{"arch": "vit", "model": "image classifier", "dataset": "retinal OCT scans (Kermany 2017)", "train_examples": 98430, "image_size": 64, "crop_scale_min": 0.7, "horizontal_flip": true, "rotation_deg": 5, "targets": ["finding"], "num_classes": 4, "norm": "layernorm", "norm_position": "pre", "activation": "silu", "mlp_ratio": 4, "head_dim": 32, "fused_qkv": false, "bias": "qkv", "qk_norm": false, "layer_scale_init": 1.0, "parallel_block": false, "inner_norm": false, "drop_path": 0.05, "patch_size": [8, 8], "conv_stem": false, "layers": 14, "width": 192, "positions": "learned", "pooling": "class_token", "label_smoothing": 0.05, "loss": "cross_entropy", "head_dropout": 0.2, "init": "kaiming_normal", "residual_init": "zero_last", "optimizer": "muon", "muon_scale": "original", "lr": 0.037, "momentum": 0.85, "nesterov": false, "orthogonalizer": "newton_schulz_5", "adamw_lr_other_params": 0.0029, "steps": 20800, "batch_size": 384, "epochs": 81.1, "lr_schedule": "step", "warmup_steps": 410, "weight_decay": 0.007, "adamw_weight_decay_other_params": 0.01}
Rows from block 11 of a small image classifier, named by matrix and row number. Rows with one number belong to one neuron. Each number is 128 + 32 x the weight over its row's rms, rounded and kept within 0 to 255. All counts start at 0. Numbers have three digits each.
After each neuron's rows are labels from the 100 images, of 14848, where the neuron reaches its highest value: "responds to" is what is common among them; "patch colour" is the nearest of a few named colours to the mean colour under the peak. Only what is clearly more common there than usual is listed. The data: retinal OCT scans (Kermany 2017).
# fc1: MLP up (model.blocks.11.mlp.fc1.weight, 768x192), inputs 156-191
# fc2: MLP down (model.blocks.11.mlp.fc2.weight, 192x768, transposed), outputs 156-191

fc1.486:163097125139097119180090071200111102088096106202110130126109099137109150141188110056183150119077138121170125
fc2.486:098125180105170185056151189108159165170127094150080139124189128161119091119109168110067094149081138151105120
responds to: finding: choroidal neovascularization; finding: drusen
patch colour: grey

fc1.556:112208155107106135157123172110155143105115141114097172114159107129107105136163130070129158122206139156164079
fc2.556:084098144133170087065124100169117175130147135145121148173147113114126137132094122142112127182104099137137190
responds to: finding: diabetic macular edema
patch colour: grey

fc1.648:077155153132165126110153148100107087152125137148179144117111145070103126121139067167093133165091122142143154
fc2.648:139115101177094141160193096106116113104115152144134108134118145173173098150078149108081128134167072130132110
responds to: finding: choroidal neovascularization
patch colour: grey

fc1.619:096137070189162166129131096053103172093107128131144118081133093171089136125152133101131137100106132094064138
fc2.619:141145149109156090112133153124106036136119100142075137193122127132149099117044153096096141125103179141162103
responds to: finding: drusen
patch colour: grey

fc1.726:166099157137125181082053119123164205076113136132146077159127143195110156140169167141151110111093172122107098
fc2.726:113187092114102163138140114176119086182158183140139085111106166122065084090198130095159175112156168151150158
responds to: finding: drusen
patch colour: grey

fc1.399:114116048145140168192150089132106105075159120144122179074158093082109117104119172109114100140075161103175159
fc2.399:115092169104072172136123123123123142141176139143142135100159164160088149102135175179132129111111091141109159
responds to: finding: diabetic macular edema
patch colour: grey

fc1.225:138115130104141110142111156142209101165140107122115095087151165110169149151100135102094178099101153143068108
fc2.225:122175160148172146096139127159069103101091162114128173176127159154138143109151152186175059175165123111182115
responds to: finding: drusen
patch colour: grey

fc1.557:181091146150163185175103114152107151122123085134085143148139122191136146162133167126123070111108089162183115
fc2.557:144134123135144125054100102061133105124187156163167112118101145129134184123108082144145110041134204099063111
responds to: finding: drusen; finding: diabetic macular edema
patch colour: grey

fc1.161:116145124142130115154152118108153132098092149174157086155146180186118127127119081138142145119117107099196204
fc2.161:156077144155161177131136152103164166148161078181099167132083082109085104150173134103137072110120135101130125
responds to: finding: drusen
patch colour: grey

fc1.674:143057129160107048111166066150120115085098123163097149127120102163147146123166080123174101127128143151102149
fc2.674:142193120126135161176106143124140144139138132102104121125125145134103109079105154129144125138134145081109070
responds to: finding: drusen
patch colour: grey

fc1.692:090104144112129064174077113119174085125052129067144191117095164167182133181118140153126133142135151126122091
fc2.692:119210127129158182123093108091100144156147183168167119137145104058110170142133148126132148141160144142088071
responds to: finding: choroidal neovascularization
patch colour: grey

fc1.48:131121163156056067112114155162146124109139162113107102139125155131195113131115136112105102151055165111127118
fc2.48:105091103138146164162096143096082160108149086169096090101114088120088109159150119145168151156189149099114082
responds to: finding: choroidal neovascularization
patch colour: grey

fc1.631:144158120138128095134112138157142109137119162127149172184166127162199080103148096076118184114092117104111116
fc2.631:077088143124071084129141126111121120106146102134126156100086158118093107122100121081131096136133143127191153
responds to: finding: drusen
patch colour: grey

fc1.320:167143097113163081133199088078121099133181096161118133184176148160142124179120119162116138111182107136152117
fc2.320:153114121130142170044106174187118131141098139139157149098089108128157141082112131104155161097078096139104124
responds to: finding: normal
patch colour: grey

fc1.393:177186204155141106133155117118123075153119045173066108160061100169134128180130178144136149093119105071144189
fc2.393:137074122192102151085152102126122134125135108139129106099103142110068104086142151137112113136132137095106120
responds to: finding: drusen
patch colour: grey

fc1.640:151124100114123119171158077082160125118103122119123108130160193108117178107098119082111140126103104081205107
fc2.640:196140113163117142122086165141119120154162093125075110154034155176132174087153108178109080123123120169079104
responds to: finding: choroidal neovascularization
patch colour: grey

fc1.198:127138120113128124064167100136096094082166137105126159099158141128172112122159040208151119137095123160084125
fc2.198:126145129123084187084132190109115148178145080085161110183147198137154056142125110134151110126089126122154147
responds to: finding: diabetic macular edema
patch colour: grey

fc1.221:130145163142162109128073180102112171146137102160130158148105092107057110154111137169121115135182133101135140
fc2.221:126149144121113101152140092087094086095138248115158129144123096088104147105121169115102196120125132088161148
responds to: finding: choroidal neovascularization
patch colour: grey

fc1.738:115115126103057099078151058186154111193153099182165108111185137138151120133119138128186162132168195117138123
fc2.738:080113155145136149165129136052194117124163168148139149144111124101107145114116124070145108087108136078121108
responds to: finding: normal
patch colour: grey

fc1.445:133115147085146110079091093179119117149105081145113136120139097152123106119049114154158109118116124090140145
fc2.445:234107102146108132170102148073108118130140157148119085137075124120101097113111136166186116142172096146128076
responds to: finding: drusen
patch colour: grey

fc1.693:125117027123119089127098119126163142160144144129188103141097093166095094127090119165099162147061111192120088
fc2.693:126128207170134109145127141139058124160130120166102100132169117092096114103133162115113132139160103126146138
responds to: finding: choroidal neovascularization
patch colour: grey

fc1.581:108057154167109151077101144132128155150134152157145089177139121219112047115136107129122166089129121163099123
fc2.581:107134155111121139155150145126064125086171126124114110103135139158047113110102144144124185159182176162148143
responds to: finding: drusen
patch colour: grey

fc1.552:153105093153145148122115139061110113132121125176105106165101156172120091072141099158085167100094148127151135
fc2.552:155135154121161201111106119184133116135107117099129144116090186111102064167198086113124129126139151128159168
responds to: finding: drusen
patch colour: grey

fc1.733:114148198089128129098098121098140169122118118116179107113147085124102109128111133120131142138166127139147092
fc2.733:076176089197121135148176092115145140137158184113168108154108107159101168189106116091158152111151153132154112
responds to: finding: normal
patch colour: grey

fc1.758:079123113146116143109087169153170148135110109142143087143110156165071126087156149144079150137101165162096102
fc2.758:087171168128138152131142131162154148154132179118144147095147109132155167105056147130169065101169127144153093
responds to: finding: normal
patch colour: grey

fc1.731:139104115144162105138107152104184100137098118160119200134115170140124126164097137107103151148132099093144207
fc2.731:118163162095130149178176084146069039103113108059112176143119110165095120160124119117124052057114147114114119
responds to: finding: drusen
patch colour: grey

fc1.527:121095078141141170076119123139095123160115139147119108150135119187060094159144130184172064133158136142133165
fc2.527:180173118166183159127136117080123110185159130138167116126148135133088081138128124096136108104090149186119125
responds to: finding: drusen
patch colour: grey

fc1.605:126111157117110146071125105074123109056130117151116140135179126142109095131153150124072133099072142161136142
fc2.605:143129129100141161144123092130093069170162197153084120108093203080125109095138070088135137141135115077166123
responds to: finding: drusen
patch colour: grey

fc1.500:115142091118129166124177065129160174143132157150127159154104144148119129144143128175131064156043111162123118
fc2.500:141103068135166113049155157142105113067178133141105106182130119093150115125150164102111125138063126152168122
responds to: finding: choroidal neovascularization
patch colour: grey

fc1.522:138123095137118135192143124130176120166151119236152122207166093071096141125126100060154188113098198162126111
fc2.522:093132114148102080118121122153150123128120125170168100099144098186187192163083160181100112188148103120070108
responds to: finding: choroidal neovascularization
patch colour: grey

fc1.656:120096134159098088137123173099135043142118107121200142152132155093174106126203121102101094115144186090110103
fc2.656:125184157133137120144085143198140155131148137165139111085134114107123143111125102208100154110106102141115094
responds to: finding: diabetic macular edema
patch colour: grey

fc1.269:126147110044068099147133119162116147136126132173097160086164176090124186092144116174115098169107120074135108
fc2.269:124068102168125135081051140102093118151107138089082131129124129100140118156138136118144134129155165148081126
responds to: finding: choroidal neovascularization
patch colour: grey

fc1.157:118126123183104168106131083097092146146147136115168141127155112121105063086195103155133085133133183059141131
fc2.157:169170071059175121110145122164079132198076121116135119148133092084131132167114161078061164111142179142094121
responds to: finding: normal
patch colour: grey

fc1.212:199098122102165185077138176206142120151151138114108148098099125128092074053144144077158104117052124131124119
fc2.212:111131146185177136177134075126117108072109130195130183182135077125209143155152156152145121090163138161107147
responds to: finding: choroidal neovascularization
patch colour: grey

fc1.434:148039094094114160138079126163146167134147121134134160137163120161119127091124165044074144176146188197086140
fc2.434:105100129131063064087059158117032155144121135062140071117094130122140073121146160202102157099126150121170078
responds to: finding: choroidal neovascularization
patch colour: grey

fc1.727:101143156108127120099167111176080155096129152071169149188150157102139102111166066164092115124135090090151239
fc2.727:167151088124141138112137161104189120150129092167111095183153150193176116148130131117133154113146157152154078
responds to: finding: choroidal neovascularization
patch colour: grey

fc1.418:162131072128186173099167115123161160137126115162136080139162109140100165118141067150142179121122075101097113
fc2.418:096159066073157109068155076138121107145138121176217150163126161094132144212116092084135079130122107163150101
responds to: finding: normal
patch colour: grey