Weights of a small image classifier.
Model: 6.24M parameters, arch vit, norm layernorm, activation silu, patch size [8, 8], width 192.
Rows from block 8 of a small image classifier, named by matrix and row number. Rows with one number belong to one neuron. Each number is 128 + 32 x the weight over its row's rms, rounded and kept within 0 to 255. All counts start at 0. Numbers have three digits each.
After each neuron's rows are labels from the 100 images, of 14848, where the neuron reaches its highest value: "responds to" is what is common among them; "patch colour" is the nearest of a few named colours to the mean colour under the peak. Only what is clearly more common there than usual is listed. The data: retinal OCT scans (Kermany 2017). In brackets: how many of the 100, against the usual share in percent.
# fc1: MLP up (model.blocks.8.mlp.fc1.weight, 768x192), inputs 96-191
# fc2: MLP down (model.blocks.8.mlp.fc2.weight, 192x768, transposed), outputs 96-191

fc1.110:162166114095108161135061167154090118139136132163127111138147110148178183149106108086170092147156117077071152142161096138079099129118121123118166099117133201078094120149069096114137083145101082164183078116102116183110144127156081089169143051139122126102120097159145137124129063105075081100
fc2.110:167139140149121123086198160153112124067125137149125111064121148112072110106103097143102075140083070140143079127134145132161134115138133163133102036155139108111166079143104123116161145139108124132142095101176161113119203084149166155114071143149121155108124151155040142134101105128160146116
responds to: finding: drusen (66 vs 7.4)
patch colour: grey (89 vs 24.9)

fc1.107:077162208089111152100125154086081118156083119176072157093104158123099107153101160119123113124168118131183142109150126155118096172142136065161114146131108143127100157102156142076237137060095113107095102134128178150192122139119144069108059130070090186200146136151107106151125134095167149071
fc2.107:134139208141154127109089167102135089157169075096071138111126136096135141149124070114153168169145172101081133116113083140069160164130146120125137097133096137114147165095143112102134171128120149137138140190075113126134175067152118128084101173091182119104128124133138120118153086099105093144
responds to: finding: choroidal neovascularization (73 vs 29.3)
patch colour: grey (77 vs 24.9)

fc1.272:081150122095096106167158106114123051137046156132152137114153170056076151159103119098142112152132171158150114092130081142101139143159144157099124084066122156149090153110129125116088159081084101159158105141058183161154087091117087119157106164138199139140166175119123090157173115119179087176
fc2.272:109132217137146112124198103147093150133124155106170166136121102155106121124126168107143140159154153199124115124151147129090101122120084105119077095138132219125107053143120130110163132088101115147087093111107117116106091089125154095063084059149105139122095109103120169110134175171186124097
responds to: finding: choroidal neovascularization (79 vs 29.3)
patch colour: grey (83 vs 24.9)

fc1.43:149079170139101196148135124091108126160154148129094090189132152104087151067120090125075041148170145066090161127114146075146062179169135088143136214102166157100192177126162150184168147100156174137167096165114143153117123155105140124101154107150133107102146097172197142121082162112145137141
fc2.43:124110182194159094173142100126116118117146127147124209109080166154141081105157125134104150214058110168106183086130158151083103135112112173122096130135069129118162151154117067105157200136130122120121128132120092065131117088143120148151068115141165044114119138138154158141139144165100079147
responds to: finding: drusen (81 vs 7.4)
patch colour: grey (61 vs 24.9)

fc1.369:137137118102161152160131111116075161104094097096140129111162093119154174149142167080102108092118121157113186066152093086103108203120197133121193101098148127109123120158116145119210103087077144105173086120130135106110083100115081108099108101081171098096122128136209142080193108101077130118
fc2.369:117083163172068104156160148170101122112150066124106149096158127173074115111120112157139067167139150221204139135119126192155068159105102177104103096150174158091180084149139129101131169124160127160084111136108156176083162145159115175145041124110144147115087182137119164170119120122118121092
responds to: finding: drusen (80 vs 7.4)
patch colour: grey (93 vs 24.9)

fc1.534:088190154167129107123118089097114161125118108156091111118138118173105154130126083138143137171174194167123191133170156114104182108151070125120173078129157173114119090094158124120158098099184128151150118155157154160129137105084111111140105061073223156129103119117115152088158120100088139150
fc2.534:110156154137176145127115112124078139138132120134083148144147164108147155082105100156140154207230156105145127133146112113074073099150139134117114071045085090137104105141106058099125155148058115134175060096108131097100144101132147169091042175167117127095105161068106166145155097162115145104
responds to: finding: drusen (62 vs 7.4)
patch colour: grey (81 vs 24.9)

fc1.90:127134093169089162153085078129097153139175109115167119154109150159136120103157119086084150125109090145127154090182135120082100084105035113101124147104144209123112156160183139083174106121095117168136125131135119116143114080113124170169100117136151151122044138166102120094115091084090157178
fc2.90:127149121126125121149108089081116134093104108145124113068122128122153136147114136141187088148201183133159138095164139145118081103154170120120106097062183149159138102175144134154187172123135092133210070084109132148143134107175124108141108089091117081095118159144183175142113138130070115064
responds to: finding: drusen (68 vs 7.4)
patch colour: grey (93 vs 24.9)

fc1.32:150092161117117085128115077145058144165105083126165108168114126096173123127173117078089118100133133090144192092120155152092151156155108208104147140098152081133177104132087096165174106116108124104163117165098129091143187183125157132140116152133142097079170097076125149130103113060118169082
fc2.32:214102190074151154080157165152128157161158121086120141142080119108094127169107156138132166107096163168118117100175162173126124111128119181107105152126129173150078161107104101159144094149082125134119112132178132120111113158153191152094156119142140127113125068160109127150087137122073094116
responds to: finding: normal (99 vs 51.6)
patch colour: grey (96 vs 24.9)

fc1.37:161170095175110146112140070098117105097167186100091134185192086116161159116104146172129071073077121211140120149098189090074081050154112125110135167133117122147150135120105131122112129134077175136113132096079140101107158119072168149136134088175120083110143160126166157178114113149163117068
fc2.37:112153120153139119140119108129093179153140179155101117084116126143127158128082097098186131130086155189093177123129144152079079187070169129140136130043145165108153142155116099138135123169187111142081147097154141107064160131069154121147130159123068099113062121097087093132092130144140144067
responds to: finding: drusen (75 vs 7.4)
patch colour: grey (93 vs 24.9)

fc1.87:116120116160131137118127137137098128099119100084118132098091081160101154098093114140080123153142104158062197068129097093096140135084111072108142151100121138145120177152141054139123106160101200180158110172150094088174185103229137140112145085123145126126116105165190157150124171157109156139
fc2.87:139087138183161170125118124119171154148166102197119093091090039139113102177146079094135118151121199183131160081134136144113151124172130152150081133161131124096149129118114132052086125163120129126123076089129134125067183074156107145192176097138198086098085185134134127130152108141087181137
responds to: finding: drusen (72 vs 7.4)
patch colour: grey (70 vs 24.9)

fc1.183:109124134139148126118126130113081154113165093148144087156174115099106156112075109114138164147111145138100147112166137120102020078108180094129168132107082183143124090157163123128163117133138130153135111050100119092113106127136087107145112090089154137133124119173198165152129096165133121175
fc2.183:111064086169108139158116169149087093145159171185121114098123168141092143152111171106151090136060145097112095101159169089154115167117105153117171127086160108131182164156106159011138128136191154089131135104180116133132129090093088139145162132135128184119136128146152168131127120087102164091
responds to: finding: drusen (80 vs 7.4)
patch colour: grey (83 vs 24.9)

fc1.225:111093154094154093023155098143107123040057168116191123098128146140134100151189121112191163172098160100103108141188116131155154137130082118122112114092132124148117127131147103093124162150131161200128056120171165140151108165168136142083094099196176166108140116152092107147159097155145165174
fc2.225:124116186102129198098160154078096164145144145123164101135168126127164153161115217156122153143100164088104143121098141106118169089145115082157118148153133124117063134122069128166111045131090160094140162176077077064131075128112139116167175110111113132150115178212151146172092102103158139114
responds to: finding: normal (92 vs 51.6)
patch colour: grey (94 vs 24.9)

fc1.236:114089105154057189090087148185115143143144130122154158130177109106086151112069110116104086117129127179093162164131149147087090088056129112091157128027159117132113169115064101121113134115150127119233155130114140101118159092135087132174107125103134069124205193128193153108072136125128094141
fc2.236:140147162150139128144143096156127155117125088105129135186133105166066119121129154116100178128113100153163144132105176094140132093079079179126092103189122049081184126206177187069093080191117162181152111149167114114109144099087089125094166125121181075117049092148108068140136176059139090163
responds to: finding: drusen (51 vs 7.4); finding: diabetic macular edema (37 vs 11.7)
patch colour: grey (68 vs 24.9)

fc1.27:149129134114155123194088095139066197109190087176104161093125153082174112156176122131170115083132190163128135139109157083084156165102084117100098136143139173134168088145136087123125109134117117160134092047134094127138155148118171164130081157083138093114116111125155139075093148117137079161
fc2.27:100120151133131101109099095151145091173107150140111150081110099122134114142112134112125168110153170118109060124157087162118085154136110105189049122147100138137119096042145129161139112129118153163206090156064093085143157198046136193113157102126120116110196167189125170150083092090119180132
responds to: finding: normal (98 vs 51.6)
patch colour: grey (59 vs 24.9)

fc1.653:107142113114134106144136097139070126139156126111166081116164093150116147061105181105124089150075133125099129125121147175109117115140105118053115113137122159195063130065167079154116127115093129162157170206185126125134126118180143192152112160103194118130150101109140156023070127123143094070
fc2.653:154126080146112062128099169111133077088143119108129156095117128123115192159108173153117139104126175128074191167085163178136164148132113074140137150111153080121200150121092100111128168233160132108221058107138123194123123081116154117123140119163108077158132127142136141168117142080153137143
responds to: finding: diabetic macular edema (40 vs 11.7)
patch colour: grey (55 vs 24.9)

fc1.260:167153065147172132094133107132127072140181088048166161124139146153150105110140105115164072107142147208155117132167149152108085106110149151111062142116175177109096076122165146158198142109126130161117153155132159110110165151109195154125164113161067108119129170087075116109128072107127155113
fc2.260:071133181149105157132172103136131161089144059154153117182179181073112115112120106194150183117173096130117115125116109118145107213140085146151113107070148162167110133142112181141075180075121098133151134156078153098115083111153145116151083088117154173120110143133141077102163090133158143086
responds to: finding: drusen (44 vs 7.4)
patch colour: grey (93 vs 24.9)

fc1.330:137091133142114062145134129067071170127087103157121100091101152130159137130138149123185098089101131138157153149136168131055111158099139090140105123186128170191140134146122178207133120120160115166134120149119100190147096135117100097151062132067138165145114181157081165125144085163148111114
fc2.330:166109109123136113146103106080160113099105090118150176098052130091106097069154154165060114141124159117123116146101222105114103102083076108120127136150134120134113163162124144121121120119120178150135075156128085151134126114162085076124142134073092143082096103137122171132164073157095131098
responds to: finding: diabetic macular edema (70 vs 11.7)
patch colour: grey (56 vs 24.9)

fc1.96:193080161167162108103122122180130158130142090104134138194142128152164184139118101168151133107118165148132152117076164137074181179140156101144138109115123121087131119119032169111143098143139093153103114145176144057165151189172133136126092119125140072107127069146176095127142156113094082121
fc2.96:124180097132143109136060132140154133155131114115123138054114114144096107119144106175141097185157198080120115121156139190205116155140117182192109163117103132136129156099156113193134137146113178150122083162128096116166132132113110166094131075165067104130125117085101138172093139215098141103
responds to: finding: normal (95 vs 51.6)
patch colour: grey (99 vs 24.9)

fc1.285:141157129130144086107189080129044205089077099102189110150175129095169181187119176137110128109130112166077121135136143058109113147172191129154153158125154077119144107133116118141143089121094149078088085122087120130124131123139089147088126084190099103200156087128149115113121131143151128096
fc2.285:149076111099150107111134120105103164105141148151095167122167104210131128100112111139126114091150201111151127144144163218108097075081127180108119129138097113172096085160094163165109139146085088116116158152170140195135143120098112147112124236086102180131084095153134150156101096158127145148
responds to: finding: drusen (40 vs 7.4)
patch colour: grey (85 vs 24.9)

fc1.675:124110095154126177100131133116090098117044151147167087143137117091123172105195119109042124120143055095113092121162159122100122143107152173135092130139100174103176102130129108052181122119096177142113135092165120233183190119156147140107176139136172101155117157161114147116142155113130139160
fc2.675:109120155143111120154108124131167037114095124069150158131125156135151178091140184148098178143167108119081154123122143078132117110179120157126157134117142186124085101163098114107124183117113123134138109150154135126133176103200075138151148072117169141121110111116100132165162190139148108202
responds to: finding: drusen (28 vs 7.4)
patch colour: grey (88 vs 24.9)

fc1.404:083149160144103107081143131112074142142112165157179109161159117137089061131111067151185130156080128127091084148166172111121116158117177136122112115131117180199124131099129143106122103117117188101174092139128159128165123105175124096078185120150125088104152086097215200129145118105170109080
fc2.404:127109108092130103073166113179114146148134182134105071134103133128086128128148133070081183139106124143143139090114081131121167119132125081114135180170141105095132156196145106170151126129094186152090118076105159071093179197127154133143193065168135138102151126126156112089188125135135136132
responds to: finding: normal (90 vs 51.6)
patch colour: grey (80 vs 24.9)

fc1.424:113178143114116141127156125149116059123115169150129100110159218127078087110148061127125192134108125124107158182111142170078169208136188141096163157123141071140183114091132118153147127103110134079120130104143120083143104113160104150153140127167137086104130207122136094079086143197137136100
fc2.424:175145104129174082130147138172162171126139137080140094139099147148104141115087149137116146136138135212130118149107109097104193111189155169124118158114080120122156141135100151110080111141163146116135138112071057105104115054092134150096065137142111174147050114155169127123132170081146099157
responds to: finding: normal (87 vs 51.6)
patch colour: grey (89 vs 24.9)

fc1.383:093166118089127181162084136127104116110121130114150100153077131128098097124116173136063132063161144170085040142137113176100152147118133133152159078191194121121137104087063144121107158126170177108084147110103115115121121100120091138150118084185158080122131123121090096130123149104126137134
fc2.383:129126168137106061134131132102117150091123157126076108100110154118202070104113179124147171140063091117150151141163118112102111119139144165116127118143070162096121121180092113126166121188059144188115096124088115123110151125192187112160117124130108096088087119162088123147110107164175115121
responds to: finding: choroidal neovascularization (88 vs 29.3)
patch colour: grey (64 vs 24.9)

fc1.327:130155062169119105132168186165121141126130146154158095115149105132157130110155093117158191059156207127096102123095090123113106127191140140093096121097126124114134128118125134145216116076105091114121124140160130153136117110036102082119119143112171151041139121090078159111126120118138153123
fc2.327:095117109132210135117138185096134167163098127137079165172119151095048136167116102059163165134165107148142139135083177113084136102124129153124098073139167128151062074142151083097094113111151127112124135117137115139143109151116132175112159093168096162138104175092146148145182124183119092131
responds to: finding: choroidal neovascularization (97 vs 29.3)
patch colour: grey (98 vs 24.9)

fc1.141:091133130090158139089107096140141160067118090086134161093187147184129165176104159116185153176141136111138165120080118183111143096164122159115165081110150161178132086132143058066121095167157079184126124109169134117189130127090096126123110146051212102182113133118174158085075137159081145121
fc2.141:135096170130143175116129090116148129141095150115130102136147123107133162093123157087158134204160144050188169149138063130103059150151115090149158054125170134170141136132109120079119125157122141125121070131127032097178134062127175142069084173084130151114109177075081134133160144100157101173
responds to: finding: drusen (58 vs 7.4)
patch colour: grey (65 vs 24.9)

fc1.661:141108118186129168087111059101085149133162082091092129112099095113072096083117139160124156093122083117042229080091155089112179085163110119181200166105135122106130156157144068142151074135110188155108097171211130093139126085147145116107134130095117138116126132174145089114149137125086182137
fc2.661:122145151201117059121068093125124165108203099171140148061098132155125160116113133091147137151161188163094120075129145115155099142201156130141072152104120126150136168155177091081100144173125135137138077087094130127087168121184141134133116131150176134091061127132130128172175123117088155102
responds to: finding: drusen (75 vs 7.4)
patch colour: grey (82 vs 24.9)

fc1.718:097102132162159090137130122133098128101109110163114144177158141148158104164147162157171154141101071152112091091085167076088100080165097105089134151110155097134148136157069186101091097136056141082090099156104157132129201081142161160137183122180153097115104156168151190172126088138142075133
fc2.718:149136154173091160140134096119102136049083117122119179142103135144114150150109108092118116152096196101164111146148155150078139111125151144116172074072083191125079095139182105111070196138107152095204144094123125166097197158135180136147119160087112165149092119128126140158138155145119116112
responds to: finding: drusen (86 vs 7.4)
patch colour: grey (97 vs 24.9)

fc1.698:110137102053132153110185066164081157073139157158141101168185119118133135113143125150140088145112158140095087156117120151088124091122136091045118171113153111142177160136157138133145100100092150173139083105078149111117128136103168174076140087135195142112199179107071137134185081174181142128
fc2.698:130090170083116186141138148169147119185169081177145101154163147149145072126093120161126189163110093099149127091161111170176119111125091116177120158151124118140109154120182150135073062093103121124142106169093097094091187173145131127071153169152088108152126120155125149108150104128137045135
responds to: finding: normal (100 vs 51.6)
patch colour: grey (95 vs 24.9)

fc1.399:077153176095096177161123102123073112166127176177109124124098170186122140077115117110103081090115106158114072114163124089127075117114062163140141154188125112097152200133167171097153192171139126148070149120149130107087116134168174136116143158198166153122102117166116168105167186116140126108
fc2.399:177178117135172146114115088145155079140118135070122222138119156130108098111109071078050115121089139128151176119131096131076109142150128104115034155072048116124153163102110154160134141117131091125189083129082097136137171165103148170131105154113146092106152116105094136151074149141132074141
responds to: finding: diabetic macular edema (74 vs 11.7)
patch colour: grey (55 vs 24.9)

fc1.542:158136138105098067071157141099053157180117095134176149124111188098135071124158117125099043160101178161156145131108088111122136124171129123137073149153059104144155141081160101144134158155121095158109067111150155114112134115127117126144127119115123080222135126115120219105107113141155095192
fc2.542:042161114081092135117145114097140091054144086113127105130153128162076141155094153137129109124112140096130123108199130126104116151110105125104106145096173200116126178114101130033067149117145131082121104105146110126115101145129096118102099125156170176090119111171041151083148147122135082151
responds to: finding: diabetic macular edema (89 vs 11.7)
patch colour: grey (56 vs 24.9)

fc1.271:106107096122122105136154140167143092153180161129151031102078111126112144106136108076163193144116123107172178142150102155091119117084090103140098161106087098136133218083127113152160141078167136166211088134071151135104161167096100122134169129156139169094108113198189105089122156113104115105
fc2.271:159155123121144152137094136089094173101100080089077164114135158082054148160194183095117144093208132046116169079096145113154133073170131133145101160110114132134164129087133146103069147153079140114127156102115080158133151152127059136134156150130182165135115132114132115157093090140083168151
responds to: finding: choroidal neovascularization (93 vs 29.3)
patch colour: grey (68 vs 24.9)

fc1.50:103114114114136125192164164139055135060083073119159098140102112111142100062118104126114098094156110161084171149142091157124086112160045145133115130101163153144081142086056148169154124162134154152116128096176114154176214169125077130154140116107160157107108154122053156158150155120098084111
fc2.50:106153152128138168134145102049111157088082172127137167141070123154173118183141114065124176130102154134122187101122151149115103135119125165097075162135137123116138148144094118172145150096128110143138126058148090159151089160063153125116086144145137159078142082125099122130139121109109131119
responds to: finding: diabetic macular edema (63 vs 11.7)
patch colour: grey (63 vs 24.9)

fc1.311:141092122153141178144159098102099125165097068105138181095077133069078095059116129113065141118089156127135166155119187127055147127122189073172136092132137117181140150167115141077114119125153075143140119140105167139162082128130109105093138031111171166083156180179137138108113132102125087125
fc2.311:148134185170144123157202149083185123106172080148119121135114075142065163158179121147076110124132077135166147147185118120138067075098097193092049139122072079088100107184167141154086149134081162106153137126138151155076169135148123122146122132108172108127104136132103164137101109108140120103
responds to: finding: drusen (49 vs 7.4)
patch colour: grey (79 vs 24.9)

fc1.69:104076155197121157105124136189097141145096120127140121153104122053090106155100125120099119101151113089137114082123149085162089143147160113145164107102105157085146146093152122145118105144168150125135118171109162159163090148183110140114157100065086119177133086100123157175097087178097102095
fc2.69:138145176096116103105136102109113166117162161167125102176079059107110064136049109134161076150099138129171126146123127099134178129107113141065148099184154100086098132060135117166151177170139108082137105174147112151172124153168122088073117149173109136122132149138044186110118101114182095112
responds to: finding: diabetic macular edema (54 vs 11.7)
patch colour: grey (65 vs 24.9)

fc1.108:077158187162136113171137168124069145134181162108154112114132124122121139124108083176113086101182158173102152151085142100134194128110131121156113101040119156123149125090122134101170105170048110100136140129119189129070066105102150108122126096134102139116093083186114151153135120124120094120
fc2.108:148148116132143121123115165115133132118112154161099165110123163116152102120131108063137133161103192119115147146120093106049105138109080146122074112131124129114142087128180082088119167150105093149109126077138100198102151126199173132171154115130210094071110164114111120116136183102139148105
responds to: finding: drusen (47 vs 7.4)
patch colour: grey (92 vs 24.9)

fc1.559:168092122127112048125065132081097113163077148170150068121175137165090110107116121164169104194039170110132057136181164103104156114138150118098088215101100136123083124169119119120104155141171112150154124134095114089130183140099142088125140127129202131087148127122159139144116134108155132097
fc2.559:164126176117117119148140131113120024127136162179085089185075108173083049111129114119098149108125131176125136126149143123121054084184107102177118095140168151118095111157142073151138098112087156170099118102048137072127218135166174110069131135131083162176143177121132149122136105140157164120
responds to: finding: normal (98 vs 51.6)
patch colour: grey (91 vs 24.9)

fc1.17:102168174118085138137140154138111090143076095099128120167148167122120069107176066125093154138051168111161065154158216132096121129099149147085136121123119135149146109158137129103079146104105172088131098133129096080122120114188132210130058081156099145123156062136127102120108127154111143079
fc2.17:100115148118102121154108121125140138156099156125101164132094169104159084183134161194170171129115131149082125107086119132103196127163080080111115139148141116140126137158160090138099152102133148169081171103034141107064086151163169053076102139147079044160131120125135146137172093144162125150
responds to: finding: normal (90 vs 51.6)
patch colour: grey (92 vs 24.9)

fc1.201:141146142077068061108114142134117108176114092148154137064116117102092118152102151084081160130044117156108144115123068163105104123086128090149088171168139149085053102118163138116161144208150130087162125087141139121125130156145110146094189169140158146178102127097145147136137102124205093155
fc2.201:080092061137191146133159137126171127140178085122096097143142123106074089120115093108112120170140191092113161153121078031149091096122087154072107101062143120154145138129118095175118135093113109154172117125048103088122149167151169126145112114105102133107155169157151114144167111075130089091
responds to: finding: choroidal neovascularization (78 vs 29.3)
patch colour: grey (75 vs 24.9)

fc1.241:154117147148129163100135173171098150124148201109139126170108166127193138130126151072147179106177108146129120090144114123123135081118066117138103084127071115158122154103126122123153105097220152077147153162109149186133092134163112159139086124168160111123134114139116077090152176189107103175
fc2.241:145164152135086089132203149130156118126083155149079147138100075141152235168060161163088108168131122087135151095089117106143124163153129055166109156156114076115117058105105134088117110132134114120095105097112161100120154125141077144107093113146104168095136124138113127155107105110102124128
responds to: finding: normal (97 vs 51.6)
patch colour: grey (92 vs 24.9)